{"model": "audio embedding model", "dataset": "acted Russian speech (Dusha)", "train_examples": 26041, "time_shift_ms": 100, "input": "waveform_16khz", "targets": ["emotion"], "num_classes": 4, "embedding_dim": 128, "arch": "jasper", "norm": "batchnorm", "hidden_act": "elu", "depths": [2, 4, 4], "kernel_size": 7, "wave_channels": 128, "wave_strides": [5, 2, 2, 2, 2, 2], "widths": [192, 240, 288], "am_softmax_margin": 0.3, "am_softmax_scale": 16, "init": "torch_default", "residual_init": "none", "optimizer": "soap", "beta2": 0.95, "learning_rate": 0.0046, "beta1": 0.9, "shampoo_beta": 0.95, "eps": 1e-08, "precondition_frequency": 32, "max_precond_dim": 1024, "merge_dims": true, "one_sided": false, "adamw_lr_other_params": 0.0014, "max_grad_norm": 3.0, "gradient_centralization": true, "gradient_noise": 0.1, "ema_decay": 0.995, "max_steps": 7000, "batch_size": 128, "epochs": 34.4, "lr_schedule": "step", "warmup_steps": 1400, "weight_decay": 0.1, "adamw_weight_decay_other_params": 0.05}
Rows from block 4, named by matrix and row number. Rows with one number belong to one channel. Each number is 128 + 24 x the weight over its row's rms, rounded and kept within 0 to 255. All counts start at 0. Numbers have three digits each.
# convs0: first width-7 conv (model.blocks.4.convs.0.weight, 240x240x7), inputs 160-175, a 7 kernel for each
# convs1: second width-7 conv (model.blocks.4.convs.1.weight, 240x240x7, transposed), outputs 160-175, a 7 kernel for each
convs0.72:161150136149149139160124138173112101100170166138090180179124099142088089091131126124122134151094093162117142123137153096139119160109104104081130128132098130102129164125147110162140163153140120109134138123139137139097109105144091152138099118153148108140143110138159148141144175085152120141138158156102119082131144129106095115114083137100
convs0.73:143117135143141117116111137148118141114130108157140064111099142088142126143130189137122115114134130103134134121118153097139056148156112114079147112169104150131111118142110140143155068133144107129120147097105151141105142136137137090128127139122115121113121178082118129098108163153130173145102119108092138124141127178109118117079105119141
convs0.74:085121163140148174131167122155111140111135084155160129110182155157106149143164118123114082122121114121095108124114131147125101083163184110127122111127115134127139154129106100109100084130162153160130113099146106133123112106104108106154140117136132134118145125134096099137098141110171140130151143138103162157142142126102148147127107145158
convs0.75:101160118176142114127151094119113130112127154102105138144138151144144084156111115145102106156122179147091106112124103122124150109112140135115173143096149172147076084130158149141100147108136131144136103140127154169104137136132113163083132107124138131084185134096118110127139108102109134108111100144100137113140144097111104121123153104108
convs0.76:151156132094131098142112100123102161109103110151129115118132089083150147164123110141114135114114089149113058084125133123100143099103157111102115147130114124108117139171151157135107137138130180113121104140139118124151157157166119131129147156124161108155115161091195098155131145163144133103139150133163148163131126157125137108139072160166
convs0.77:137152159095153130108117080115153131153111115104090106146144086120146150084153150106108101139147145134140121188130087112111197149125118129158137118125193156146133057098103161130147116204144096073145123077154105130201111116187121176123132174099110151135130147110129094118143118146122116157133180098146118122155199162151136153128125161140
convs0.78:108105115117103134126123117101135081178182148150143099121162132105155139119113143109111155147135093156099139117143149150122079135122111144117131165104090115151149149077112156130152141165152087099147130113170141094088129112102152151165109132167159149095103157112133165126143089146112089117146113118132092106121058081124141107161133131156
convs0.79:153135113127158123111136146128109120139125121150145094160122091117171123133121087122131128186149116122102188118155125137146097132110158144097121138136153152156080143142140100155110132129104146143157148118095085174136133130091148149167068080116134163132164123122148159137136154166150102129129085153126134157133110133106135160183128161122
convs0.80:152149134152101135168134130140152153114099118125109148124102124135113096117149174149110090083155082168145142094129109094101187104173175095137148098157111160149113118132103111137130113118125101095143143136145187125070127146091132150118097128115113155102116109135164167118162081147138134161116118121167147096105157170174112136177156132109
convs0.81:122135147117142120127092110068133111097141133194121100134123120148121152160079149118123146112132117095128142127163153161163094116127117137129124155133138125103114110157127176127096157147123094145147129143109089160135125140111166122068120126126124137134139130109106182169129148069113137106130111158149199161113132110165156169131101134108
convs0.82:153164131142109115128155108160142106090112127136131094141144066099109096146110134149093129118121153089151151089093101152120108142122122133142081133136162149120155131143149085103139139114129109110115120130121103164107160142153130122126129143126157135114088110134114127133160123127140140110154142104183099162125157121139141109149147123110
convs0.83:148130108127104175129127125087150142123168117121114123109156110129167107098132160155131142135107094125169124123135132130153133129151133151138176081093117116131112106150135169142119148130164154097140130108189121184155102122138121097119100128155137077136131120147141136133112122089081108122149161131166077148184092139127123084077102123096
convs0.84:103102113131140146089136106141105066122165139143141137128125077168115160099147123134151138146094137122152146097129143120128126122115097133154142140165153135109134134149160100135132131145139140113153137130127122117109131141134075126124148134151157168159099166129174109121124130124183135143086153146115184095154144132094131114152089100127
convs0.85:131140106120143121110160158136101131127137162139142111162123119141123107156117112123130124128161116150137150151103123107150127167158151135138171105137130116157094099134126112121158148144144135123121087142088184103152157146141143134133164122133144078154147105119116156171084124127140095142129109098123127175086131143117115137130117121093
convs0.86:169150094120117080127105105111118144124144122129123164133112124163157143126108092135129131093099123115114149118113103118112141142146106143135124139115192127088119096128116136122116121153108161177103137143134130141100102159133112103144137160093124145114111119142091129144134114143159148124130102120125094109121140169125156140135139133118
convs0.87:146143075119118110138129156118101157160150135174113132146097140141133092106098138072149105092118129132123116130146128161150118154140129172116139089115139117147133148072152138143132148147090151140127114093101124106130162130107120131118121119149128123123099142124139076146182088111133163164153083145105106125090096139116108130135135108167
convs0.88:108155086113085126090113123115156088153181137144115119151129105124139161161089102172111161132129159119109104132137197175141145090128132117094134101144119105144153128146144131126092152181090113164132178108112070118131107194132125109135130145100151174128155112145175157109145135115101137113099121140095148139112112129144152098160123119133
convs0.89:121141124146123156169089100155113169095121120147071137140084113129098155118120124126114116133141124149171136148127119137173127134055131119109063109138148126091142136125111109133175143107117146126097161148142158153107128089095157143139105152117143152145119115129085169103197126107126110138132129085158165097093138097146109127120120129125
convs0.90:138138185078156118146119129119162128117118131093133132124101137134056125138155146133103131123111099146159176102171096129111124147164137116164131144124118136111143115111116117088138105150130103147195129104139137131144129160087140112142156147114120119099137164127147129123104130162114116133142090088129161163101121102122132116165132098143
convs0.91:132134143166137101137127146124097106122115093112133100121104125095106128161157088144118149097141118118165141154129120083151118112123076185084159127154117134129105098090161105125142134103147097130145144146107144173096110117120118099154137095104178160115141121122177111130137102139113114131140113152143105098119142138096111156124131130115
convs0.92:115126136135128130116144116180142095138137141145103135141156117159144082146145093124142146125170123177118152083103176150139144160147135125178116124090152116088130134114128134106145117167138153099135124101147148141111174101096104124136111092166129124148115132097147167127113145116121161142140121126142119163118106090136141086132067105112
convs0.93:118175109145101167140123132155123163055139110116090108103111158128123147122141111085126109088144141107137141140124131128127144104112139148083115133150130164138142208080093111142131120147108122136109164125123134153118091155163136155159133144078083149115104133078126110117121119110122118108131092125125128128132177143078110112145092084093
convs0.94:124114186090128172089144105116143062077144095111170145098110123109163110128123152087118139149082108090124155132127090158165170130063156126109177105102128118111150068139134163124127118159118118170093155183130203147161132167137100120136079150153140125147092106131103076145109131152072115091173141103139152088154132147122088166107132134152
convs0.95:120161121069171132124129156121121132063145122139144137157107116154135098130125073132146107134095179151147094078127103117132145110099147059142142100127108130156128097129094144133078168146119131165143100050134109164137139152108182160117114154140141082110129107104118136111069091122161113111125096113135145156111107142166160091136159097123
convs0.96:151102134086136093138117063151133141121152149129139107121141158120088110122111123096092184129096109097141093136154129159145139151153133122099154124097108122123083137130144145166121137164138085148126152129134114085112153202117122134081160148169096166124130125131178101124091162138132164134136140131089139132116138133109149130145109058099
convs0.97:135117129093132139145140129137119143113125146095118126143086076141074175145126161074154134123167138101132102107122149141143126112086158118129121120140137114149162124119136119157100105113127117133129132111120147116129114175122120162109122167177145068121116112127187095109133143121121106132132103096168139159148143192088145101123158085090
convs0.98:131136126176105140116119135117130167132139140188149113152146075139149104139140130120108139142140116108124119147128143097120119076102114127157116159092127140126141128221155133142104144117149171142132114172131104170090151139082051139132101114130133139074152148181088119135164137084093145152085095145154135135122160122146111167090135117137
convs0.99:149161107145151128157117142132074135116096123146084148133123103127111160161123149098087119099159185123115159184147144088114118184146166104127137124098117165141137111127125119091142109134148091128158179107108129124125161151124132124148081087117112097169130125133165171112075113097120128148119072084124129093147127103071142117157088170123
convs0.100:068144128136133069156183118146109131153114093110099063153129131106121100134144164125138140114110190127092093106129163099161108107150109091118128125110094120132111136132140143165122110111136133161123141119132147140085168104096126120141189131092153152131129117153081123139128157165129175123124150185135162118116137087111144094094112146154
convs0.101:163101154147126111139153134106198145062134091119109169109088092175126176121134118130136115134116076113110141166103114115152124136119148104141139094118104126171112144157137148095104067086119157148103202087088168142092118130124147147099103151127128127125134100112162104125124083087120147105115144115126147162146116112130083132134148154126
convs0.102:094195113172138143168134101162152103092128116147120148126131133096133122112157106141160139124130137141130140151101085141140129142143150139120120116128160113151131117104093163146094111096124145130134135176172147129155187155079115129131133108122100146138142141113125162095100098136149143117101109133115130143153122139131130122116146052138
convs0.103:153142129136082122112096143144090087098117171110090127097166133135097101153119151080113153116126132158143152155101122136130127110163084163124159111093114138107167124139141121150154099128143118078086126122133144139097111169136116120120098141159138156148134142164161134106175119114119134135142128135099146149108149173122107137120130120100
convs0.104:122137134142157121120107128142151123132137121148132157105135109100124150127090058117110161156141097138133129155133160134126128116146106104132069151137122123141125111124139143127127162149105109111144138122117152112127141135087118162157139134126122168111136189149094144114116090120139127138097140128140123130139144128171144163181101125075
convs0.105:162094170170146116172137155107142079114100092124140130107099126128146097135144148114134148137098122126134121151160182137153134155143141116114163136116135093101097121103093131117138086158132125102120125139149110135158119092105113127118116141100103117125112132091144188075133135134158091112123148154139112107107096126147124142125110101143
convs0.106:118150118154161139135191135172103114060115116167146118102175148153111120082118120123138125127151135112132092135102100123159124139173139146126137087175102092132099058154107164114130107189148175129150141094135125110144089101123129149139112129116105120156141122092113095127133106127149133154144168115101134121150110157169157112121133169091
convs0.107:116092144106140118139148110107078143096166120099138118101110133147160122150126192137145061157128102149150117120089116150157067125133132162116156121108134172135137145145108136148155136139171112110126155151168102126125090102099156072164149168159078132135124127126103161141094160116114133098119110133101162123078111139136154108147169146092
convs0.108:106125188108102113130115131114125127110110183128135105128136136124136142121116118122140149134189150131131121133135130119144131157078175115102128122167113140121136117143153137177156127074149126112118147103111133116146097143150185157103111138117119116138101155091148151157108119130132130093109165130094153160138145164139130160161098138080
convs0.109:186121145134139164155119133095146144092132181095130114147146150137097150139133142134116120123104126110169160079158125097146121144128109128156153118165120139159107119110127100103123140144150132093131102128091113107128111172113101139115121097116142135142111168160116124116145127107161115136089132107120138134134169130083152141136137146110
convs0.110:143094118112140140165142130126128154120120139170120158143143088098128144110135118125143143097161106101162160141141146122137082084124133113144109137098156061112120115153178158130143135163141142095119147098125112117167127159101135149088122094084117135161101132161145155093143118145134150164127103127124087080103139167121162131091154113079
convs0.111:175154156127073138110123130151111106152154115124125101134098158119125099089134076120121092119141138095187100120102125132139131084095146102117160115127129148116113121166106065117112137198175128119108131120117074119116156088166144122134161138122128188132091143136157132130103133137116161129113156148148148093151131176118144135101168123142
convs0.112:143148105121159096144134158075145150085140139126149137089117144158095118150150099131131094136140130104088148157154106138116144152120119168144112115123133131131108101159127130135112100144113127121122138121155137105108159152137123141156121161099122134098153131133120163152142143125126143130125140129116159112171097090140109092118129138126
convs0.113:119124131081159115152107140135119144153112118174099139114113100121131108115120111108133137137151088131134160159106111126105110174108102120149108102161137119075097106157093145147093119117113159105136150117126102124101150099125129153155113154137156138112112073134124168134097116157159140111177141126180089167147097114142103094121131092138
convs0.114:123130147133112083143105121114105110093119155136142092108099147137120100162131188120164142151161130106110114085219104121130141099121159113106137155120129134107124157112113141131146125138080114110111147096115146123146107139121104136094105143087082127122142142137126108115135098077118162112128172139140064170143120147110125126122085105159
convs0.115:144091131103156109160096100171143117178155122088127156123116173095120104110114101092115174142086139111126131116120132134134119111089108145169136116118150095188102135115144110159160152123128135155123136149147112117130095150127171105090124135131093132139112122156154140088118105083131136114144142136125107106123154141105138090127120123138
convs0.116:137104118188102132153131140133144149156114109141159092159150153140117092112094124070142097125094110136131119142118127147122068095153102149133132110137129143172098150120165158118148124134134117139142110132098105106114113145095162114155138151103168149164142150140151074118126121148127111169132122121121110115127085167134128126127137145094
convs0.117:156162168111117149120093121089108119105148113160159119111097106181143160146161152136148142149087153141116171119119111170116108149133141108089178153173111156103096087128135177131100138148137128161103099168137142102135120157125140161127140129098125131120135119128173165137109134102168120166093143162145177148125163152162122150119172132117
convs0.118:154125109103170140146125161129119141118150105115116105132114101136163092119105085117115123131133149060108135150102107133121131113161156133178125129095148135099134146145134158112149119111127109150086138133088104106076153140130089146148091128129143092098163134153125162145089147128128110098098112137139098160122149108179096119130150139141
convs0.119:137130144132113099165131132132097160130164087169140115156104110143078116128150103131140095148163128092164134179123162143154104162107157176130117159149127140107157122138118132149136122163123103114090134149118084128108114092141181143127146070093139122129083117178128150191156155126146132114132114160113109129170087167114135114184092122173
convs0.120:172105111098128130130158129135119150147132118137130104137159146076112137134137117125170153141128131121116152099126118168138113091113141074148119120139078110137110121163165138102122120111146125110116113132130177146153075102107149146121113129105141158131139121132144155099099125127092158105165155126141090107143104153154115098166141169105
convs0.121:135114100159110140082135124096153119109160144124116096157118106134136141145119130156146166155128121083169130159137131148123140142121066127184107108110098121152140145092123145108156126156136102154090185124171144130134137166117111096108112120129124156150185128105133101100121134139122133130173070113129116122081114128102115115095117129174
convs0.122:113135144124141162173112158113122122123137124082075120103158152124139125098115164114143098145114108080132103120142146135132116159138128137116143140108105166124099093133107140116111107125122111125146115117125163109086151119129117166113077135152154101132126135132122143121153173124165124200132087135143132123131084166059106140139114096077
convs0.123:193131162080113104130097127143145099122136125129077093127134137081127123116154125146084119109144145125150132100152163092137134123164126118097109124082126128134130102112128111117089111159132098118136166144130124115126144161113134176142128125141164154100120147090133160094128106101097123150125121129114121116155092132178114132119097119123
convs0.124:094146146147122105152183128096124164095125064131134118145125147106125093133151165163111165143125158099075107080099170168128131120141174134086147147142119155107140098143143163085096129135142114141108107128115154128153137133113118134118121152103094163131181112095126123175065122116133110131135155123137136145139071101150100111167097137126
convs0.125:143131102158136125157102145115166129131156155106093111093123144108136109120139138117112133171090113161119147127129134111124096137136109134114118144124120084131146146127145148127114116088161160140150113149126123144148162154122098120171138138114152135112113130167169127163141113171105110120136109087144141121132116149120117158120126152153
convs0.126:112155125092142130128132162116120145114114147156117106071149090105128121144096106109153158113128142105085148110170073102136138141105111143147146125100117166178107140130162116144144126134131117128112113138122116117111156154127143132166137142121140067098099140132117101087147125108119140130069091114163152127113174129126123102123153159107
convs0.127:101153105131097151121179136133115125137086108121136124160090120128154112156103123097110093133130102109140135178105139139108147138129160109135157109101141121124124170114133170115114102142158142172151112086094127131103136109131117138131175109103117137084100140114138146103147102202118087159122119102153124128135167180106135143105109112132
convs0.128:137136146132133156105085069119152132119163130115113123185115168105125139134145101104128093087152107103117153167078144136170114135105179134155076143146126151150098130169102144135185129116109139168116126164165125115157131144099143085117144087160138110133064117175106158121154148125142130127125099139102123113126101147180104101184099134135
convs0.129:146119139101130119118100138142105139086121144089096099158134150143120134118095093159115131116131140150110147105142145154112098114147118087109146134104160143096154141109131093116110145111132085138144082116114123139105109111136136156154110071137166162137098112148120108130145142143143127155136147116122106157110154122123114108146115117168
convs1.72:123157081106155147125102174121156089125136154111118125100130108121198109113132132165160136112107089129082083108131164149163117162129143168131130153102131133127126161149121164115155192148091131147116103123107181142153117137123143161106098140192133130158163124162105155146111174134140151108130124139139155125101124108116106134091131092157
convs1.73:115142153116157111125131066133121129128079127149152095134143131129094116146112182121114096165080123123178100122086094121140133161121106118167167104162117177155131119134147126107121086106151122134143133171138135131100147144123190113127119093137098101153128094124171167106141118166110111144142149126077117141099173124146130096137158162097
convs1.74:088144133098145120110145115124153112123118122152127154104145116122149158105113097141126125124160162156131107173118122104148120129119109129130181138170111145097127099132128157108102111141149122103131111142119149079108150112110100126113124153116079162097134146144166145132163104139162157166195095103107138140108093145168102133085112128153
convs1.75:133144169129118134130139101121136127096132129095128101102137140121195112139131153110141146126110137132107079131159110138181136106136128109096164099121118134086134169118128109146150122072133101099141127130119126123156107132145112119062151120117108078123106097141131120097127092104114112094129109147130141123074131139163124135188104148118
convs1.76:086138132108143122106138154077135138132135136087160120152146134090127140151147137161138136134100151125130149111135126110086140198151097141162130121168134143116133133113132112103142112133171117169120157147148094116142132086095108153099141131130096116161124132096086120115164130148137144128084115133140117116123126124149096125164114130150
convs1.77:123107131146166107091097108144164125125112146119140127162131106118129155146136155115118141149103107160155160101097114118139050154138119091109066144107131152131142117163125168149122112130158127145165159133125136131109087099111118179125132108125148120124105123099173123156081130129146100087136141103129126149156117105134148106111087119124
convs1.78:101116148133124113133127132097148156136107139101120110114192150137101129096082103155137103135166141142096154118114135131163102146138096115147096088191146081118117197172110115119159119110133091097119150132105134123141161178152119114133088157084116130138097145150158111118146179145117146128147151148133168112142130157144110098137122137155
convs1.79:184151118156110125134106136110104146147148127125117131138149183123144141150125137101110156130140165121156114129175100123082119165144125131120138089135157113128120096166129148127151098086128127152168111087128090154146132114123116151094083138203126134153157096141121144129136137153127136140126143153117147101119129139100138141153136137152
convs1.80:113110157110130151145140091147151132138080128091080112095129143114121071151113158173114130089186141156108122108137103109141119136176119142134135112081127148136134144133113142108101157130182107126111101088119166141143102107074118095120073102143126118154113138110158141162126118137155136106121124109149156129114122114091133076120136123127
convs1.81:136125133118134116100108154108144147117118094148153179162152149123104124143116155087138132131110150169156124086128120108087131102154157124094125159098138110131098134168146115098112174100137131170115111166165122114117148124124155155089127098121100115120149095162081131116112132121134146082108164128153123113135124134161145153184159126134
convs1.82:107139111148154130077110142132087132143087112115111121147070155110143172140097107133155074125099089160083137118110108133117150125073120075094124130180112081131139127106136143154147106139109137133141154123157120160145144150112105162176118109100146128087168180111062132179121136103127108098151103167118112097179099150091110116100096123119
convs1.83:133130130115112088130165121148117125112107137107136134100127120137128098123129126175101149143127151080152139143115097115164161138121141151130094151144110070132106097180122127121182153102119104137095138126141126146125199132127156145161093132109136138127123109157155147134129115156141098138105109142123132121136133172116171149073152153106
convs1.84:150120131131162102107130120137148147089160117149150143104118118142179132098118171088152078106154116133120131108147153125098104133099132126116089107155095162138123117100134111118157124158076111127113139128151148137107143110145124127141105121108130146117128135122171126108161110122134136081128117143113060103113105145161117136092105143103
convs1.85:130137137120165108133094090122108109105139122100104105108112141130160145147141144093177120143130159164118067120146072167126128083119105143127126133163171140108105147115098108107145144161106129139089211156136147141150113078133121110084153105130129122178152101137154158183135164118147132080121154119093134126112113147152154129151136133117
convs1.86:124109123167116133173143160122150111131084097147153143079153118145154154186101143135158096158122105160126034128117134133106110147117120096114107151083164124114155117135141144096147104180101125140112141160134108135076085137140108104138142133099180118117140142103149090135166143149136161113119146132140145126124155113103134116140145103156
convs1.87:115089156117128144167137117116148145129113149114065155158180090139182147142103106137120174166092110110130145138155160153115095140108155120177093098138130154216125129164125106154154104150122125111156155140106136161155098149059114124126123145128123112108153118140124120139156104127102097101132123145132168123164135129142150118142117114109
convs1.88:126158136088127125128145139101133119165160117157161141146126085130176157129192104128114087119152118114172166097140130130135169156113106109112109138134142086196156093145139163087137163126119156162145080118159116111086120105102113145111101089094154105143119140093107136125109173061131118164131127122129101113094131137145127129121111124134
convs1.89:123066109088151125104097123144109115150104136173096100133097099148112124110125129118099099117123157170110090151115135146116114147141136093145143125120135118118174145112110129126090092111137125166106123121105119089097128132124094079145134119183088136113115144121126124149105126119139164132123117136123152119123156142135166167109129115094
convs1.90:116159121079152115143137135140116136117122143135171108154166085063103118155132136132149163123108135137170150141150152100111108115118129129124109121174078151129105125126145134127122135154176128161161112114145136189157125143132081130137166117110125117156105118138125103099129132138137105090134151159157138126134113157140140114076103106118
convs1.91:105175152104089132142141142115102171083192121110074154119140110091124143185156098129113124119105148106100195141145077127112129097139123086147111152115164112130091133127133119126111071068119127131119146116110095141097111136114144132133148108132119140111129107101073127138141096090073084117128159115156143145106134138119157130168110116182
convs1.92:188125118142133139102120104163140141128158113140146138153150090135157106049153090140137096122118163102114145157123133123135127144101081150095119139153131174150129148087142170109143107097112133134131108115149080128139155118121146130131161129098163155137127121123158138169147141130086128120067147118081139148152121124126131110125119150146
convs1.93:158067126086144172087091109135109144110129173145164117118133148113098126109076116145119107080130145163144111124158093141167142141149114129096144100173093146112143139129147121140135144194138155103104117086142141142089132146150161127130116138094127152101187101144106120167166125114156141063102148125164175146118129133141144148086159137167
convs1.94:130102123140120153152120103105137132142135140146165134132086111150127155131133126102117101084142132144168122142129158106158136133147070143144176150060133131153151130126141154112089114107141134061154127176111128120093110169131120113120136094123126124132122119136133138112149135127163083198135120134163124161155147102121124102161092128141
convs1.95:123179135127079166109101153124133106112113184127155129146143124100096127128132143098115181142162121141167177140102139165103142158117111133148122121149112130127122134078121123140121136132130130160107097159091109078145150128116137117139140139112102148115152124112094108163191134116109140122128091096127154095138124093156133111157156137146
convs1.96:193130154198098075096144155119186128130106156121099098110133147114135129121135118126119135161124084116084113119093131151149104100103135128130147124126115113106129130159114113163138102146157148114114165105148120051097148119118133138148144131151149152093130105128134106182164104148139139127128194139121090138146191139085125133054131119153
convs1.97:094115109133095143108115179144141115165123180150116081131155125147115111095118127167114091148133095171151088095114093130125079137172139118154167135162124153200103148060119115153090094148121102142120124144104150132138097134115144119123134096132141096127111133124090126121177150128155158138087087129141125066145118138096155146108134087126
convs1.98:110129141140131130160150097134195137094155162165095117101124082078122163177125129118130159156154118125083093137118148159151137110137135114130080137157119107120103157152139151148095158097108113129128163147132130140119152111124164109170150157167114129112118156091137155108152125093157078133110129153158117108157141149125087130153088138111
convs1.99:181122108148120120121160111109115137077113115117104065154136155169168126121133147129142124084136145131080120171174113140144156123059138116140165173107101120138124111140112125097111125142123129137129133154083153086130127140107131105126145119127131115149144092115139097158155080108094120138125138111117126098130122105136123104091144067132
convs1.100:086121120145145137116118148193122138133136148151133120139153084101123134121154107145089139136124124115109113134169097098141133103159125139149134148139187167161122155153079085135120100155113143152109128125076155127093109122173119109101177147128157116131140092102132102115111112147180110150138101174134118131123124107126153121123115147107
convs1.101:139175122136129121132090136129150186116112092131109147169113167101129100106113065114113121139146121123131136108093117148134137167136126139136119150153085173092138117129153111141140152166111100085131096147109145132122068087147147116143142096147109119118141089098115105131103158132129160159120131089177135099139102122127095118131123130159
convs1.102:131150158113139109089134094108145117141115129161099124105128096158121119103074131131116104103102125138107153116096098077129153121162106170157080162126146137152143127108146138137112160182115101103108109115131073157125121170131156153124144157136127152093102130117157114139149114128111185112144101122122119136130157104096152128104097125115
convs1.103:181089137122160108123120185134094126133146138137099118108153079128104081151105137118078119131157111166107115142127092124113113143125123139141104150108160098139137102139119114173106087111148078086127127138143102144104131120135153114118142135149133109162110143154129143099094146116125109118108143153147136114134078101122146140162168173146
convs1.104:121124168114171103098100116122128116120162150154116158141130089106168132147146141166114144151140130137126128107130095108112119163144074168137125157124131134127116144087138149143120120143108162139148101179126085100082141125151115108100135147127133087114140156084129118095098131107107130131143136157132142149083189128131081135096160094150
convs1.105:156085199139117112101159136120150141161112175174169107137062123120129079143116120112091101165153117133153161107122092144109108157132107175170095112146139140100128125089142135126123129156129110122142128102104142130138165150090088133136113130190145140128126107119152109107165117120127092130148137113170139132150185095130145139129138139163
convs1.106:148151059128145134125125116147116131147150119121169150080120137128144127118113069138131113161143133144133157156127112073120144168109152092153120119131143133134159169126117128119124112113130095155131086109111155136123102121133143141160147118148086115153154150133112133141112118160129115137114138115151096114150178127166068154172155127113
convs1.107:141085134156123139114123102142153147122106083118106153123141104130154120159168115101107082129161096167099126119143118107156160156122122143094131118100146142108112126119085105133112146128107112134105137081112108093192148116141110146148124153187109116118115110151100133097140155127119134146095152115098163087127080154107087115079096137137
convs1.108:150139076160089141132179124123089147110126117201147134136131139113124112132125139132145107124134136142123120090141144178102133108131128130133156111114131106128133122114166151172133128112124086139154161103135115111151142158096089094156114153134061161085122139173140134129132145118135114138150127127115150133135110133117120110144098116123
convs1.109:123143100172167122120118136139169159152141088117094148139191111097110126159103131083114145115139123128129069091149150109169179152101094140125142102092162116104158104124127147149171153127145122149128084141090154131090150134122116133132164135132158159141115117142109129131144144127133119117124152132110170116103125150145127127115134135129
convs1.110:131106146143122083126198138145120137109095101128096123123109107145074127111145167157115124120117200125146138139122121150177144107092192065102143162154191086123103087113101151126104127156129165110109147134091145080134148110117171145127116134138131143142124109113127105148159157047182159117112134139133158150164156109161106128127130076140
convs1.111:130148128088120125093140118111104136098124101153138176129090109096164125080118140092110128089135120108140151133115122061145112118100109133120123127160104126109129116118139083125136118142138168086143127113113174145123115140084150096175121155109089095137140157138129122066124122151133133123133142125102099157104189163142129147131139145103
convs1.112:129200097157154138132125143150122143144162102118184131135114163102131133131147121130195090103144090136138146134130128137151114137158131085165143115160113160137113124114161153130145110114164113139102119143113110114109110158109170151119165124165144153107129131109127131118145142100169114085130128135156103114097112142111094147128116169096
convs1.113:059156086112116128117100160104133130110135140111104155123103123130113070123151177103095123130132117124102131126124078138113099124160138151135141104148111132097122102120157135132131080112180114124129115130136122096150136079133126147144153145105131093142120143178115150126119137115123109112126140127135159153125104140144101155105086145117
convs1.114:059126143125097099173124165142148172132114115121092162096158135099124055130081099150126105161121122110145120112134139124119137162127119141128151165144158149125186125146137156120116138165179124136175093115150154126096183143143098107137121138123107116144141096108141148173132116144115139141121153108112113112129122100123127172091139159171
convs1.115:140135090157153100107158112072114144107106111158139132134127140149127097100104132165132157133126162099108144103132184122091164125156139081100170105113156140134134131161139140157137112137073082118128107144138138173087138133159130147129157138107117120084109111149114138138144095160138117169171122086088125119105133148132117143149150131136
convs1.116:127095159157149143136114134098137110092134122124115105125111152150145105149134134127130158129111141135108133139138114121105124133142143124132183100142114127143145108125149116146113104164131120169122138149159153109145103145071144150124084086154173078138141132153102146156114125151103153153130099104159129148103152129096156138117154153102
convs1.117:151111150148122135152143157094112156135121169124155145094143187100119154113135104128112164149110146114091105148156131168173098157140108142170163104162150111080121158138131164150159146083118146114144137161141137110159134145130119117147148153156138148097086146136106113198159147156111132125156073065101146150106113142138157151133119193125
convs1.118:152142118135141146081127131143153162075127147132106145137153147140120110128147174130131133144160142130139145122149135114150157144143120127173128146135127135133104101113172175139113118109101125133167136134163153084112101128125097119085071167134119124102086114094135171162158121127132107163113134160120131122140129115125146116136083145130
convs1.119:116160141136100099152106121145104118129123143075139133130118108098128103121130122134140172122102145122106103150106085141125130106125207128168128099083151125146125101207125132061098135099098174176149167137181142134158144133146073124117132069132108136092137108079134168157135117106158146103129146157131090148152118079132137065142153071143
convs1.120:093127115154145176115102125117117126142094164143116140110135124138116115140152153182121133155145149193137162120165130121138145110114157134125168134125191145097080084169090144141133127135142117125133154121136114145133154095155179130133118121150102113149117188131126133131145113132102130127184091118138149119118160102123144134098102137105
convs1.121:175094124135121136151104093145123159119113109182144144088163130145160147123128086126122123129157114093156182117142155098171129183119134091084174151152092117142172139122104137140122155112100128128108090162098136126128143148134135125138161146216154115119115105110115125124132123112129106115183133143105128155125188115106148100122139123148
convs1.122:120131128171126132130122133099157133135112171107155120130123169091128154157101114095115099091126106164089134169148127138089129135084121109151122173104133141161120133146100126164142164127125096141136098162116099117101116099126129111118130098103143128109115107136087150145104131129117119112131087165122113137104130110139132137077148099138
convs1.123:119144127139141129092129164106106112078117093136136110139121127117105123130142155146112117137130135066132145102142085124131091137138102155134080133103145119087157074109147089144173119122113133121110110135159120143094139125118181108138114148128145142128143157113141146082146135084093094161113172095100126159132094152150142084130134115132
convs1.124:142145079136132121119125127132120110131143111151120103132143168068120137160069128151096093122134122121146133116126093154134126117141136126141165107167124091151128111151144143113174147144105118136121134153131130132137146060111156141122151118105146141090149145111107185153148144114106119129163134130128108117134088108129125117122145172113
convs1.125:142157135142110092146155152128147123096096130123130079102119070096126083136126124161115102161181132083167136125130141144146168142120117132125150109142114136065122136102165119130118093114113138150112139084119111167143142136112098101156130122142114111126121123109136134133152143129100139087114161100134140126126149154113114121145104106139
convs1.126:135149113108114100140149147142107137157112089142133120130168108103079089143144156108069110116145133127147140118141153136141152178131116137165127143178133131100150137143146108090133165132134123106111087086082140174097074152103136155135156131133107125097070151125097130104108139129112124091147183135093108124115112194092119139142131133154
convs1.127:149106113127143143095131136161115126132099065187141099158134116118144156130121095146149119132109169131158155135134154103120101144115138158128140121156108139092117134157103124096119128120109135107126157108148178111159134153134097138141131102150129125165112138059146123130108144131153110104087112134133108139112148131117114107187140118111
convs1.128:148113141086146131156123152130151079119145122146190163137111119112140054101088123139124119128153131141126099102118093110151115131181166106114121121171081142131101110134143150103110134121147158089131166107152089108175128112137135119113148117120161111131121100169120102128124142124155143154150130141082140147090080120131099174111134116160
convs1.129:158086144160099117187156147138144117102122114167081088164136099131141106100125147100144152096129120124097123165119082088125096167129132183105093107129173131117134116133167161109126087122119134112114136137159132117123163147099116086131083166133109123119144127117118117114136100119100118148116120136103129116171113148116157145102118124108